A small sound classifier, trained from scratch: width 256, 17.9 epochs.
Rows from block 3 of a small sound classifier, named by matrix and row number. Rows with one number within an expert belong to one neuron, the router's apart. Each number is 128 + 24 x the weight over its row's rms, rounded and kept within 0 to 255. All counts start at 0. Numbers have three digits each. After the name is the row's rms in percent of the matrix's.
Before each expert's rows are labels from the 100 clips, of 14976, where the router gives the expert most weight on average: "loudest" is the band of the loudest frequency at the time of the peak. Only what is clearly more common there than usual is listed. The data: acted Russian speech (Dusha). In brackets: how many of the 100, against the usual share in percent.
# router: router (model.blocks.3.mlp.router.weight, 16x256), inputs 0-63
# up: expert up (model.blocks.3.mlp.up, 16x256x256), inputs 0-63
# down: expert down (model.blocks.3.mlp.down, 16x256x256, transposed), outputs 0-63

# expert 4
loudest: 250 to 500 Hz (52 vs 21)
router.4 095:177159163133121128135121154115178150171122132133120116118138115115115154124106142117123180116098150077131111153119119105143121136146137089094151143145109134205115133093119124162164161164126106
up.0 094:100120128112154126130157160121128091129133118121087148144108140090111152101172152130172173148120132167175147166140113143188131152103135175172124130141159117171153086144084107120110102143111151
down.0 092:097117149118130063155123144137097101141133147135128082111082116166116104109120119100127095108108143127119152102146146058133128132143154124104153127114163157137137138096173105121111147123185129
up.1 084:087095137120136158149162156112101111151137125111103127116134126110145172166148138165146094151128098153139145122145140154147141154099113171161104143126171108134150115146088134150138078145114165
down.1 079:120118118127113115148143115168124117132139170112135125113088119147137141116147091113152130132168127142135153119134175113138162138136139127145157164115147111131137109138214101131111122132137135
up.2 085:107085106071099127119176131097123152121127112113145118147138130096138149125171139124134148147127116136152143166114106161122151105127152130110091147148136111137156140116094107101156097152083129
down.2 088:115116161111127144148139110180136127146143225094119104142120121149125145158179087120145105085132113135110179087104150141150127097162138135119153169109151133136147117096143140150130151136140154
up.3 111:118111174130118124124146147126129137109173129119118165114114111107157117154140104144091126169116107121153187119120150163116145153128099170150098191159135138116139130119117129107126089171145137
down.3 105:142130110169155105124119131168100128130134136140152127116129125085140164152115138124094130123116135090137149115132129161105155146157169170123161139096119125136078098118151116122142080081182064
up.4 096:124114095143104120133165189087093148108135109104153185133133111133157112129144135139140155135141155138121122145125098176170125137151145150113098169147130124136136129140140127160156107147099129
down.4 102:180124118130104178136124124145139160108143107134136149170110169146153137166121108116088096160151088112149116107056093184126137088138114136146146109114159113079127111139131105122123138140109119
up.5 125:106116161131100116127143167135126158126138120124106143092135102123138106136136138137115147158113122156123165116124150174122119143129136144127109186131122141106140138112112155096111108115096148
down.5 124:134124117086159136108151139137127136147101126148112125126128101111117180174162121155129129123108126103098103059136094140099129104131176116140174119103097150178134104108119122134145115105155101
up.6 086:080105117177090161133143130142103125126141163097170159126117132099114117111158152159152156142173116132140139161135174165146182153162155180142092121128120100156129102146095081104133093142118113
down.6 081:102130137094145098142145131132085108165118193119118102077130119120199146119110126158112101118144104147112146119176113116139120173124115125165176153140145131114109150132080146128163139123116151
up.7 083:113096083121140157154153161119103147143112100122119126124116153125190181146135123162115071167107132162131132111133125179141139151160153196141157134121135138115154148134121112125190068105130109
down.7 069:097127130133136137117112089157153130143135137098092128150118129089136138171177090143136157105155082082134143146129180097182137095166161132147155144126160105188116131131178128161114151151126134
up.8 129:107096168103114158100167144110110140127145130109114188110127118097147131129151123158097141170115101144135172106127164173136104126151126135115116161147123138114145124102087132154111114151102151
down.8 114:194114115155162123134121133168118137138135124158114141144104111104106149135096140109100126111103158111116115108111113126097116134106134145111156123076139125118136091116119095147088107103176080
up.9 058:120167146092121148145125148146124146094162159097079159120147171152113176126124132151172112135081120152139151085145075142162097147122124175161146120186121121090144149126117145136139080142106139
down.9 067:097121149104146104103162119150105103147122137147068137092172126146101124157139163113147129111136101123116187162157159103122122110155162119115119167133119153158130124085168080115146107129161106
up.10 183:105112142125106135108171148118129154124142120126122157105171109084193121132150116178067146156120124141139143124138136161148104136158113141118154179101107145107135148088106137113145116108107131
down.10 168:182107111128152128117106127145164150107099117131164141161110137134111135117118119130130144114139132115125061095062084126118126127105157128117122094158138095113142116100087097150105135137123093
up.11 073:071045123116136129145115155140115124140142152137122151137113109115107111130165150121168099162128130190125154140130137149157132138117155170144145140110165123139134125140116129136116070147127171
down.11 069:115082154077125129124114153118127095136109120120157064113113113078133111110134086115155087105044093108116163105142144042114124087125136101119105162136104142133110128124133156119099113127136202
up.12 099:080074082090119142138156159085089130124120086122150108160115131112132158104161147132128119159136116138158155153144112172137138133117163149147103128148133102133155143147108123101179075144116130
down.12 090:127111149139105127129130107155131108122151178102146107123124134127163148104172116119132140113110120142110170130143185130144141132122127147141166168132143148154107126130189112133108120127133162
up.13 126:082105172149134124145112160162120124136122142099152119104119108118168097103144134149161107143138115156121167125140152131143118109133118153135129157141118103128129128111119117106117104130104139
down.13 127:115129107131169127130148155107118115136113138141124137095135086091160153152119146151098132121110140070122135092167130104128137115161151130161170112102096156169095115162108129141142130120152109
up.14 089:096073107143154131139158158133080122108168098120117114119128136129127166136160140151142088172147122158126165104165138157136159150151128194136121121120157116113113138158095110141154072126114145
down.14 081:105131131119117084161142136161126103120148176104130089121125120108166139095136114140155134126126134161114185129147166132158177144145144143140164173123155140154070146115177131134132079123104116

# expert 14
loudest: 250 to 500 Hz (46 vs 21)
router.14 103:169118115117136171112127086145162175176117141134110130110106118086131126118141147094144190105123147118121091128135159148123117114142151112155146079120131122161106152138137133113151137124106163
up.0 159:131105109123153186132131143124164143123103119108083145122111121097173157171181108107147138137125136104124110140079105138125128098098143160145129142170142107131167133150104125135133117138070140
down.0 167:100118159174124147155130154131099142157147151115146137137110087139120074159133163086135131154130161146154151169090175167164132121140109179099167164110156112080127123146117130129125115135098132
up.1 076:090140153127115147158158150113130152121147138111092166129131153128149147128130100156119104147089086144107161138147107149187138137130104155123171144120113115148129131192131170185128111145133118
down.1 080:143135117129124115108090126185193148108088112105152099160141144139118151080134123132098174087133135104086117090102086110108148092132144114126123106140120124125133081119141161103105135144172074
up.2 102:094079150087135171126147125100122166151130110141112140127059150089117162121135062140119102159084065128129123097127130141113112132127163146154122119131142129140126165126133124119113082152159155
down.2 114:137133156150119132115126113145118115152121141096178120178123134128120110122161109128114121096109160165090117170100106137126141076091139129090133160132157104132169130105155170138115185155122103
up.3 102:105103140073112138171160146113101130120171104135138139135075149116097156153127072117119108191082105155099150122114115163114139128151160128105114160141140133128152159147104093124135074154153142
down.3 096:146126147095142143119141120132136125152093137122105095162119138141103143119151117114120139134076135127090108114094081076120128058114144110130127128135123121122171093094094189124126149143150106
up.4 090:116129135130098158146160151103121107127146117117114117141129122075166145118180134119137161152107123132148126157106115164151111121092106150165151176173157121118156164128120185124106110140080151
down.4 080:124107112122153148124190109145110164115136143149087162129144131126125141137164123123112104169116071114169122119136135170139120150110130147144107122115097120098094102104149111107132119126111147
up.5 104:148119107144120120108179139119128147108125118118138193167139146134120135124136141156139095178152096153085117133095118180145148113144136145149090098170136100122168144145108139134135088100098156
down.5 090:119121116146129103182111120094132097124114145113127104107092141178139113104090121123158121163137150150115111134145091141150135160127125149105126106122141121100117163169160137138138122134131146
up.6 110:124109087160152162151162143154144145138111151111136110114129108085174116163151120103167135123156133123133144121093128147139128094134155163141164171132127104129131125154113119134135114146110149
down.6 114:133123128121123135138158140091149192102152096148123157127147117144103105131119156106168137184111146133133113155101160184139142109123106130093079111147135114098123112135128118141108117137094172
up.7 117:145141155165129127125110117124158121111161158099167170154147144119118143113120115140115096134160112152124146123111120161182146122123109169105135137123166086093158107180091099179117135149142125
down.7 118:169151106166111161099122099125131122069124128168131130132174139118140128123120155138126140128137185129135124130154127174113155157134067137129149110121111155084101125145118098143154127089128118
up.8 128:112145128129135159151126111153166147124120154095150120115153101076149113138144134120156106109155116097130147174110136145153163099116121184097163174142157100117141130146113115139137134167107130
down.8 123:154144140121129127140164148130126154087163095167113146145166119126115124150090155101138128171141152152172140132097152210131129152110091145138134135118139130076121094159126132129127121118076144
up.9 094:116124108128091176140145141138155142140129125129105124105139085079190126155186137120141134142134138107143139163074133141152151098103127156117152187131156125100150145128124156136108136167101163
down.9 091:117132122128147123168173134113118170106148118142105156093143125119137140143143154099143125168153098165178133124119163181173098158155103123151131119124143118112129106159134118110129106139103179
up.10 114:121115131137148143134155149140129112129169131099155161136128150082168136141151128144135109144145112147110144096103120191170129143139125183165142158125147082105132102160117129179119104156112136
down.10 089:125147093133138104126139123091146123098097142143107103088135092106143105107127183117142171115126147102119108152159150140148176164131115132133108104167100127115112141120073120117128128107093128
up.11 116:114083128076137092142128133121140096105160135155140124143115155131079155137112094167124113140081125146115124109109107122128117144108161133110119139142132141115135146142117113123100118130177097
down.11 126:158139120105119098101097160133156157130122109130129129171124133155078126090107144138142180133110142116112111108111088084143109113134151127115083124117118135123137105129124137165095110126130075
up.12 118:121124132136112129110142147094100135122131118113112117144129175140125137108164112158135122150074143164116140137157106164149110129130131146102154139122102127108108131184120167161154111125139133
down.12 132:127152120115138108114099110131182149133109143101110122131164138142131160113117120170108158085138135119073103129171097078120156121123129123128098132137107138130138126132138152131113141149135069
up.13 144:169115125157095180107106104149113162177130158124162135135106139099137112103171130126123131137103127184161133134116189140128128112113130116110110134134160095144095109120124135102125107114140150
down.13 162:092120108135159147129160127139096107116128132114135133086107108112151122160138115138102092123144099136158130096164149119127077137146138128147139101121144133150119157112111091121156135096124157
up.14 080:099124125099154147127120122096156156101133122103096101146146148083176154097181119124135121150079104163140129129138124140150085160087111139147157139158162101105124152123141147119136090151069172
down.14 079:129111159145135158131145138180113132132151145129122143187133146124133132118144080101126125133129145117125154136097110160136154130135128188083188165088133141089098097154176159145145143128152080

# expert 7
loudest: 4000 to 8000 Hz (46 vs 7.7)
router.7 173:107112111169134134094115131117101114128129131122160152147114111149146115147131123155159080111177102159132142102120145128090172088116120143105104157177130107090143103133118111114102113134117172
up.0 100:060108120092138102120156114084124124137099119110124135118146141158074126109135085174128122118139105136128115105125100083107137131145187091122110109139087144164133141129112121118133131111135160
down.0 094:142153099135133112114147122145149144134125148140166143124156104101128090143143193104146148112180108146132132143109135156156155124124150103102125144189123100160167093133148103131127127166105135
up.1 110:095108118114130122135143136072157148142099135122144126102115110146124127121180100145131132098128110127102095111114108086126112119133179077138104087164090137145134138137147134126126132131105155
down.1 107:121122090117135111164185102174114131143125133145148128129134119084144095157147158119129118139156107179122135123080131162145136157131128144133116144157143091119142145123141091121134117147105140
up.2 118:132139131157080130102120125129144176102145107091163166154135120137180105143153138109141117145142115108127125155098142159132151091116097176103111173132127095084121096126141106141117150149068122
down.2 123:118130136096123134147106147112120121137135131120060117146094149139106193125147099127091107132099114112144111121141090063118078113150137120170118133108123147117122147102077172091122130110147136
up.3 118:114116155108088138088122152132109137122158121127157098123160118135118123133129147150151158125121178162130144155165118144104107178138098131103125124105089131104090114158129149091129114146106131
down.3 112:116114129116138139094097129115167097155088149104111112133099106080111159107126108098155106105126118137112141162139121106140120105091151120142118146182134125150178100121087148115112134165106121
up.4 073:089091138089142124163133140076121122165108120138112108118098115133087124148120094136155123113128092145129113131139100082100127146128156107144115103154120161144152164129133164094136123115129152
down.4 061:109131126149135075144169105126145121125126149138147148110142128103152102120126165137134128102143113148128132126114146152129160168115109132104113114147129105137132127131179086118173142134122104
up.5 107:148102103110101155124148136160140189140104130120160138144140134106141126124178105120111120163129118114115104119071113151147124109135165137110138141136123099126135121085144103136125133136132097
down.5 098:119177114127139114141159088115080119127142165140124172113157125179125135153107146121137142125159133141123133113132135152131147115148127105122113086118132132132141117136132120167135106132161145
up.6 095:112140126146124150117117147111133097154139123144129117144134132108137161129109129165113139139126158160101160121127127165142133132126123160148142140141160081144120064176112142114115121136119097
down.6 096:123124146156173108112083144118149115116113117137131111118100084149101133122108156086153154115095145082115125138123157109102122113096135087111115094147164164166175100103128139148088143139164115
up.7 084:121104122116080161133150145131136187151107099123123092164139125117106168121132076117118110159091141106108116127071089151130126095120114119130165103096135141108154146089147167165115131138134110
down.7 092:109173146145144112131135110121098093122108139142153161108139113133105097114073162111124132136136158130134151146100179169127142111105097134100169105118160131130159112148140130195143096127138096
up.8 090:120112112110109144148136143157144177149085127120129117145169137100116154104138099131079133156138112112093108103084116187146119108120139120113176112123144113120136141091153122151100117143145104
down.8 087:144152135134143123142140110115094107099139131147138172104158129168102099135072147112144132145144160152122140114116140169109147134133104115089137094128124126127134116149154117210128107131154119
up.9 104:115110111113128125131116169120133117138153094160093123122111107092124166118126136142124145169098142146118155117117123151120121131121121156169135150121152106130099102163130153123130078144112101
down.9 101:125164158153150097112077138112159095122098123130153128125131081124099117126109176095173168110106173114121116146114164114092146116081117110097121121143171123157190108146138140154071145148136117
up.10 097:075087124080146092164143158095118108143127086146098127129141099122095156110115109150109124102140110157114149089153120082107152141152187106136145143094114147134113135145119114114136078111156128
down.10 096:113144119155129101112156145124137132118122110130163163102165108098123066148111184094142142153159142150142160161131196167148167125135134124096138135154130126137172094144142094179139100139113125
up.11 076:125097098125137137136163157120106154110124135117178129161141136102115118126159148110143107140130144141128102145109114146140118129158147125098147112149120135141170155123122131132135123122131113
down.11 075:111158134148111093136127086127106109114111177101175183106154108156119088132103158110147155100168156151164138146143129151128158134134123122097116116145143124149153114160134116155126125150164118
up.12 109:117150134175139123101149148161108135122133119124155166129126106131163108132128164116122124138174099137142148126120170159127154097128101155118119145148132099097119105131138088127114140150115152
down.12 116:122107138107116161116111139120136149136138107105095116144087155145130160106167079148106106144097096101129103117141094081098102098144155124157130134097113142126094149101112162084124142115123129
up.13 116:079105110089143107153151130094122128143112113127124128128128132145099154119142066154125094111135114125108110104124103086117133120142194086106122109129096137151121143119124121123140114110139138
down.13 123:117128116134130110133146133144135115145119142144174125107143101087132093149134186096157133126173132163121149150112165149149154130120158132096132165156131091136165111148148097136119105152102132
up.14 087:121072107083114146148139166136107139111168111117110134162120139130099158119160063140139090157106137125126144101106078133154095141158160173154138175101121152097139136125148132109115094126159113
down.14 096:120178137155127110109129105101108113127117161140157165108179098145110093128067180119155148123160161119132138138148169145127158099129103105109135122148143144147153099154138149179125121128138133