From a checkpoint of a small sound classifier: batches of 64.
Rows from block 4 of a small sound classifier, named by matrix and row number. Rows with one number within an expert belong to one neuron, the router's apart. Each number is 128 + 24 x the weight over its row's rms, rounded and kept within 0 to 255. All counts start at 0. Numbers have three digits each. After the name is the row's rms in percent of the matrix's.
Before each expert's rows are labels from the 100 clips, of 14976, where the router gives the expert most weight on average: "responds to" is what is common among them. Only what is clearly more common there than usual is listed. The data: acted Russian speech (Dusha).
# router: router (model.blocks.4.mlp.router.weight, 16x256), inputs 128-255
# up: expert up (model.blocks.4.mlp.up, 16x256x256), inputs 128-255
# down: expert down (model.blocks.4.mlp.down, 16x256x256, transposed), outputs 128-255

# expert 1
responds to: emotion: neutral
router.1 089:088164140155141096109111164131130103100113152090147116075155151130146144132156119092130203107101133111185128109141122137122176103144133107111141183129158108142161139145146139136114130082139121133162140130120141134120150135165132174144153133149138144122194142111151119090121138126141154101138116145141156156112142139110132081093192103130147167156087095127192177136107105121124114156091
up.0 095:149147167093139109165118156122134090114117146122108149144133170102133140159098128123130129185106149148095131097145186162104147163124133163184133099081111158143140124130121098150097098127155142121102123125128099120171133071104107093115131133111104147172092082099155140131135104075153146106147140128145118080141172156049139135104129130133176127166140105149115125119126143136138108101113
down.0 091:168133158175154173111099160104100147116073144138158121154109126139105144173125127165117126100136148125141172136104184172149077084115144169130124122159124130114143143133153125133095149090102172165115122157103104087114113145140118144113110123132137104170126167153104137108140136166149152141112166127110123104111154140137159144147151110071144143103104146139159090122141092103081136139127
up.1 092:160113134151121173129170127114150115139123138187124147142140137113158133155046148156135136145189149168139131104148136138107116157120075121132089115131111150126127161118139091135127111119150111157100147130069099115151111097113121096149112115129143127172075117111135131163158132123128159111105120116111118136137118158175132126132097152145131093160133136192107080152145122112113103160132
down.1 082:128143129096139101113133149150102103130120122112159154155120139186125133157119145130151097165082128146157116099115143154158142171126122143156126134140142136124127105117140116111112151129124141137135118169121134124166109088092178171095118141112134113152129107124167120103122129144133104166136130166134166143082155136126147143162128123112145155211153107126114102107149143096129138153124
up.2 116:136142134157136128131175077159129115164120115176123142097148151145121115154135138094144163119106090122147147103116109137083100128118118141139111096150125107152147153091131124128114115135157137149096150093098097125130115128106121095140125134120152102126169122156104164158145096152115155122131137118148133130111123155113082099163186069173065123141077118149169124154126091077080139120129
down.2 113:069126099106114139161138141113104118104113130089135103141124081126120139116134097167094129166150110105132098119157136149151143117122138090132151151128143158140132132145111085123142156087119128075112140109139175132127138144133138150131108103144147103127180112156128130119122108123115130111129060132147152112120106136094161169115122078117081139157114112097121113125141135172168079134119
up.3 074:105091097125127180145204081103134133203102170182081168129123130105111119091109116165124117153133094148140133117143105118087124122138140110163094109110121150145136114128142106160093137106148136152117132087099088103123112138139121108148116117161157130137143128142133144130109104118092153123159097107150106142129100136110104103139092096141108106189125149179152113117126128123128080147155
down.3 080:106141113123106133112117127107181178144166117089173131186118118153133103174111147132132129130123141169134118138117114119128129134102176109160108188138095138128105080096155127116161125161135150100138141113135148133119140188083157137121156139128117087122124095087099101129121109109122136131155129127138159134086138139120147136163135167120094176106108107110115085130128135101191122156155
up.4 089:091112107169126165139154149093120128154126159148132062148147128104127165108134112100124112137139122121128114124134150111076120152181122164156129133153089141139064162137118094121154074147170133142125128084080132123139115106135161123141141118108099154144128104126148135110131110099090127168127113104131117146119145134106120094110089142103146133143145118169105084165150181138136095130192
down.4 082:152146143092164118137129115119140089114155102114106175160126156159138135114094164140143166159146107188131147113148130128117141155106154162108083167152123140121137116148158103118152131156146093156126133131120109133159138133086123142120146143121134166126128131114141144161130125124127127171200137138129120125116132130155121106125146144155127132111109122173137112184131137095146111114169

# expert 11
responds to: emotion: angry
router.11 087:085133120171104137155138139122201114119101130136120128092139168123118153137151135164094144123167096156159124138134140130106132168208145098132134128098119103131160099108134146118132141139140118166121108133151132120136138169157133100107103150119142136128157132170112128169146153151111101139109144114115126104128104139135150122146144116143104163129142135094078120113123111119106107142105
up.0 062:124156135108095117122125129064105134126102146123183131140139130168127146148154135118102134131188110188115160112122107145136106115111153130166095151102149153129110112147179114151162117140088106142109155154155115093108153147124112150133117114102115137153109141091099117136103150119118127126134135164141124099140137124083127110123106132098165179113169092148126147162143127160166093115160
down.0 072:084115121140116158089100160161116103114108114115161152085124150124128150177124131124114154154099113177130100141107160137134134114141145126151156107161157135128093156125116173138122157148149122098118163122215096109139152137142134137133116102158148106170142132133152140130129116126142130096124104146126130122148130110077105174097131165142108148148118105150103176134092124124124095151095
up.1 111:107136135110139151135137104097095130114140120144123128135114116120116126125095097140106084163097132163150121119145164149109097150110172160151080096155101136157143083131158082143140136159170153131095121093113118090164141101105182085091115133129123124151161080143114157156130119116155157142150111144134097084112116143107134131128127124126130121173086097168164127169134145124139078134099
down.1 123:138137120109136126171122158108133144113146150126129147154088129152135127138089122127148155162113150093169158148137125092127104167152167095144151136157110141141104124183119117158107166124114135155139144138165101120155152122127126138138136145145151124114126116106122141119106148152146137136137099158137150161115158098129110106128151143134151133160143105129131117125176164186151102151117
up.2 138:120134137139120163133142113128114135133150136159137115138112101133141128136123101130157092183154109134123079136098179138089082164149165136164150119150066159155102141119121093118142118150169111173062115115127121098141121112096153138134140130129117155143146072134119156108121148102108108136117112121131133119130139156080137104153126145109136119173123123167164119187169173156147113111136
down.2 138:125117144136110153149102161108135170133116138153137126126077125109126138145099100124121103135130123153159138108133129141158116093155122077102150095135130168133104154156130087134120181120100084136179126128165119128124110133143145175168093087140151111140143116100137084095123143135111138115076120093129157148112132088115133173107102159099175139120128136113104111124125149170121099153096
up.3 097:120110120098099137146149115151118123169127143145098178121141138147160125122072096123112191185164116156144164093136097112104103169131161148130117094121117157124137126131148167149124102144152096153101140120162080103114118114130130124112117122122145092106124110072099165112144125111100111140124114108118112120095135170087109079120143133135153173095159071158143142148112151160105130169138
down.3 084:127139136141126149109112081164139125117115114129131125116144040141099083156115116103151099155100099144093106111089135165148121107117131141104119148142113108126140155083155133122157120162145135101087168112124141100121139114088131102100108141133108117125128077121134102128182094176157102139109164105136141100095096153123127147137153147138065116141122117111154062129105107141121154096102
up.4 071:153142134148121171107140120138112154118129099148127156144130104149110099123120134121148105130105124154115092137142167128122127122099167131126142093165115083154136141117121088076159143168139129118095162129130192109138153133117120148114138156111104125119135113177117166137118150124129102179152145169140127130130110149150104145122101148148081099126104102133161122165136160115113107092134
down.4 072:108153098132131100140133141114143157139170114111160144166089183128157119107118128153129149093136126103162187143174082099135116118095136096149147122114166156145058076141079100160150159116071110148142126135147119126128113158153136136134129115120142109098117127104124127136070132106106132111142093162136127186123160138155121120136120097125137167116132155128135154142106142159143111139128

# expert 5
responds to: emotion: positive
router.5 079:147122133130147131135126212126152149145079142087136110127174174153140164099131119161099160132128100098119152124126154151160175113071127140150131119099148137160134117108162181151151133123129135121111136120132144159108128123185079158116129144126139095119150144134145070157107166149123149109154154099147130097145132139108141142093117157091164155177106160178110120171117136112136177151125
up.0 067:143132123101128150095158170121110118113138164108134112135130095132104090145126147123125118136116136144132126097123173144090099168168132122096144134111106144164130128121174133115150167145133134086124112108124146117174137130123162119108112115104125148131127092154118157124142135129105063150160111132146126124129107143076128131103115148128142071091140133119120084122137131162142109100133
down.0 082:102131139135097141148147128115126179139147142095118068096139075075132117127173119111127129107142083110146113113147139117121147099136097131126155129167115142187113130105119153117131175132086137152124121128147178094111128154128121127145111124086091155154131131142094128138147174103098135119115090144133141125155118134143148139140115121126139077106132193161114113110139142120158069118156
up.1 117:137113130121175128148155120123096142128143104134108150136080132143068128113088143129145119144088121127136124095139139128117095127123145118103089130113120121171157125148114113128088113128128131124143145070096093080183138071092148097132117084139140187111129122162140130189115134113141164180144154131127131133074155119114062093145139122187102060143158150143131123105137133116136092102089
down.1 123:098159117097158104122074114130129103111102082129126146155130172144160132132134105104116162147122109098150119116095094102164109133093120130147128157138138108104118099154091134099090154127112125114113151105123070110104137146145109150077087136143137097104169135153086118115133091142147097106128116134160143145073159089109093157134193094126091178113103114122164138141123116131111134107073
up.2 116:136100128142122149128155112119185095113119106133115166108154161138107137121119129123124134177130124161106106114105142160129114134111146107104079083154126133131171175121188087111122099148128125146119145104089106138132158089089121130145119127145146098150153118109104138129153093144123155135099140115136142129126109148121076145134099109163139143158136103194170176165113119113136085176108
down.2 114:117144093094207082141123099114176100110161132131089115146126155163153142050133151110134130135121116065096095133112109122141144153116130143150125132131108132127116127158095164131102112130107154120094122125141105143100113115147080109107145124094133163132094104115122132137108119096140129115114104139143107139141164130138087091127150157121106115099113109130125154100136107163130120115099
up.3 136:131110123134119181099131115138113112147139168146112103109141085138121117195125125135145112184104151134127124127107133125065146172171144141127116136147109122152107159120132117085141093174170145121089105116117107128126157079098136116138131172109115128140098108130100165106149141146157108198162140144147166101131144126142111095109113135137100083155147100112122104188135136152171138119175
down.3 122:137109125159105166170144165103125109123129135147162120116154130102088118118094121198114104136135106177116141142160153162122125132102159145126060120133151140162144124110178133149140110098115138118133149111101161096131171155103165109132158111145143128158155110104121117157129091112160164128148132127134098098096104153151140128140111091164115108158137141153124113171143148087118081105130
up.4 101:108116135151139125147119144117088105150108136156144089144151154127180138174134145113148134122109150068114107098110144138130116132174104108162163126128116167096144146130125137126078095123119099153097117126116158121148125103136127087143130149091130133175100134121124135062139122146158128123100114155157131134124157146116099148133134180100144098084137108135150153138130112142142110138146
down.4 096:180136157174117182128108148159123118152112163118154138132178104116130122146090117163128103152154124198117110110167140114106138129129139120132105090154122137117125138134203103102141126140171133111127112149139143140136131123100145088134137120122125106140127103116126118130168157092137139147142153147104125133121104128132169167086109146180155112133155105173086107166161128076152102182162

# expert 0
responds to: emotion: angry
router.0 096:146157135136115107142107138135136098092160144170141147195115140110113105096113119127135152162136098145140134169119111153126161158102135163126116134132119133126113093152131191147138132127142161091148164151135120097100176111127139132136106126107107083115133114107131105154118097084115133141157135148157108077082139124127157101150134104113127138147107116132175128149143117175147171128153
up.0 086:114112101123134153110130094099159148139151126156121130198134105139140121130114114137125110143117136141125113119133112137107129144107164184135095160125136162145124100112110077150151136110169165120097103112121155134102141105095129110124110129106097124120132109108116110086113124091092104154134166157191158127075151149107128123133078160123098128175127143147139098129124137128141052096127
down.0 088:126116113133136109131151090083144072124150154107122108125138112118100119126166113119112167106080150101152120138099105130059171152141099122105173152139101112163118154112144120134169128135096109100086122120111173173112108143123104085121126141112129129130134137141122156113136096132065127143115130127139128180175126157156058124130153137141117134116139143144108127138088145150129087172137
up.1 112:130139140103129153093154119113146107146102103161094163164107118149120107132069086119113116187121122172111103110142179135081084179125149113134081125147123162131143129137127114129135119108141146073104152113113119133155142104078124137148110103113116130131149097109130135114109130124107119158148099100155150110098112159094114104155127113130162146182121098172159082149149142157132084173138
down.1 097:129092098163070124105137175126111144128146152143124114096120098121093152165144096145118129095123160165108117136097146166087121176179117099088183148115126134136120123103145145144141111134122139095130117146126147150140133123109133100129115117108099111103089143131142181105120145149107112134156141131108143136130113170141146138104105125138122101108155134100139098081109146171142136148164
up.2 091:154122127138111127125112084151134129144161147122136149126135142134138099097091134113165122144064132185119123099151118108083112177122135118103091144147135115130103137126146131124180123187163139136095126104123155115108183131128124111145133171125126121092090154121124147111148104160176106175150119135125141124165137108123089078122099123146095120147152072148123157172125102103156123130128
down.2 085:101100129130106161148112125094141149129122187134117143126114142142151138121102137150100077162140137153143161080137148115131090095130080124143133122137097170126136108111136138138147113153104134124128114100112107123100115115109112107123085160093133127187143111097082105118164141109141157118132078132127133128127132127099158119114075136082140134130144134159106069143144175160155073145127
up.3 099:127092135120103135144133132120143130132206133127122100180142092161126107127090106154125100158113136119121110138124088113100135168151123106137141113136113128132126126107147153101175132189167122111056136083176135158111142088080143118091130157094133109126118087140102130138156126132154105128125152111178164088110142127161090128136099193153149111126141125153104117151140139130165136119102
down.3 101:141140101127143130117135088142157101148192141140167114147173079128173135129096156162136140089127170136119101107137122169126138127143119155136135136115129102155115116091129105127133139136138164142093079109077173131147144141150130093093157145106127133180124118099177150141133099093124126155128128153141145115100178121121113090143140146126095070120114139164120121131164157126142107105131
up.4 112:128102126130086167133123094134124121144175150113105061124150075149083113140100109137138115173123160117093120112134100108081112155139131121114151100121128137151144152107131160112152089192169108129098094103167151151143143123087171112140143131066111124132098110125112138127132157145141135163145152128148138120129125167142118131133092164144144095123193100134100115159127152145181130120138
down.4 102:128146084097215077126099136144146090146151138157153130168143134145153121089122136149153153128137123091129113109153093144091189152110131142152080156124119077087112121101121111160139116158151150129090133116120129120137180139148148113108180152137162141148122123117161123162097111121112142124136137138104102130087141070147134083119139122146099089125136120160141148137145108056126107124144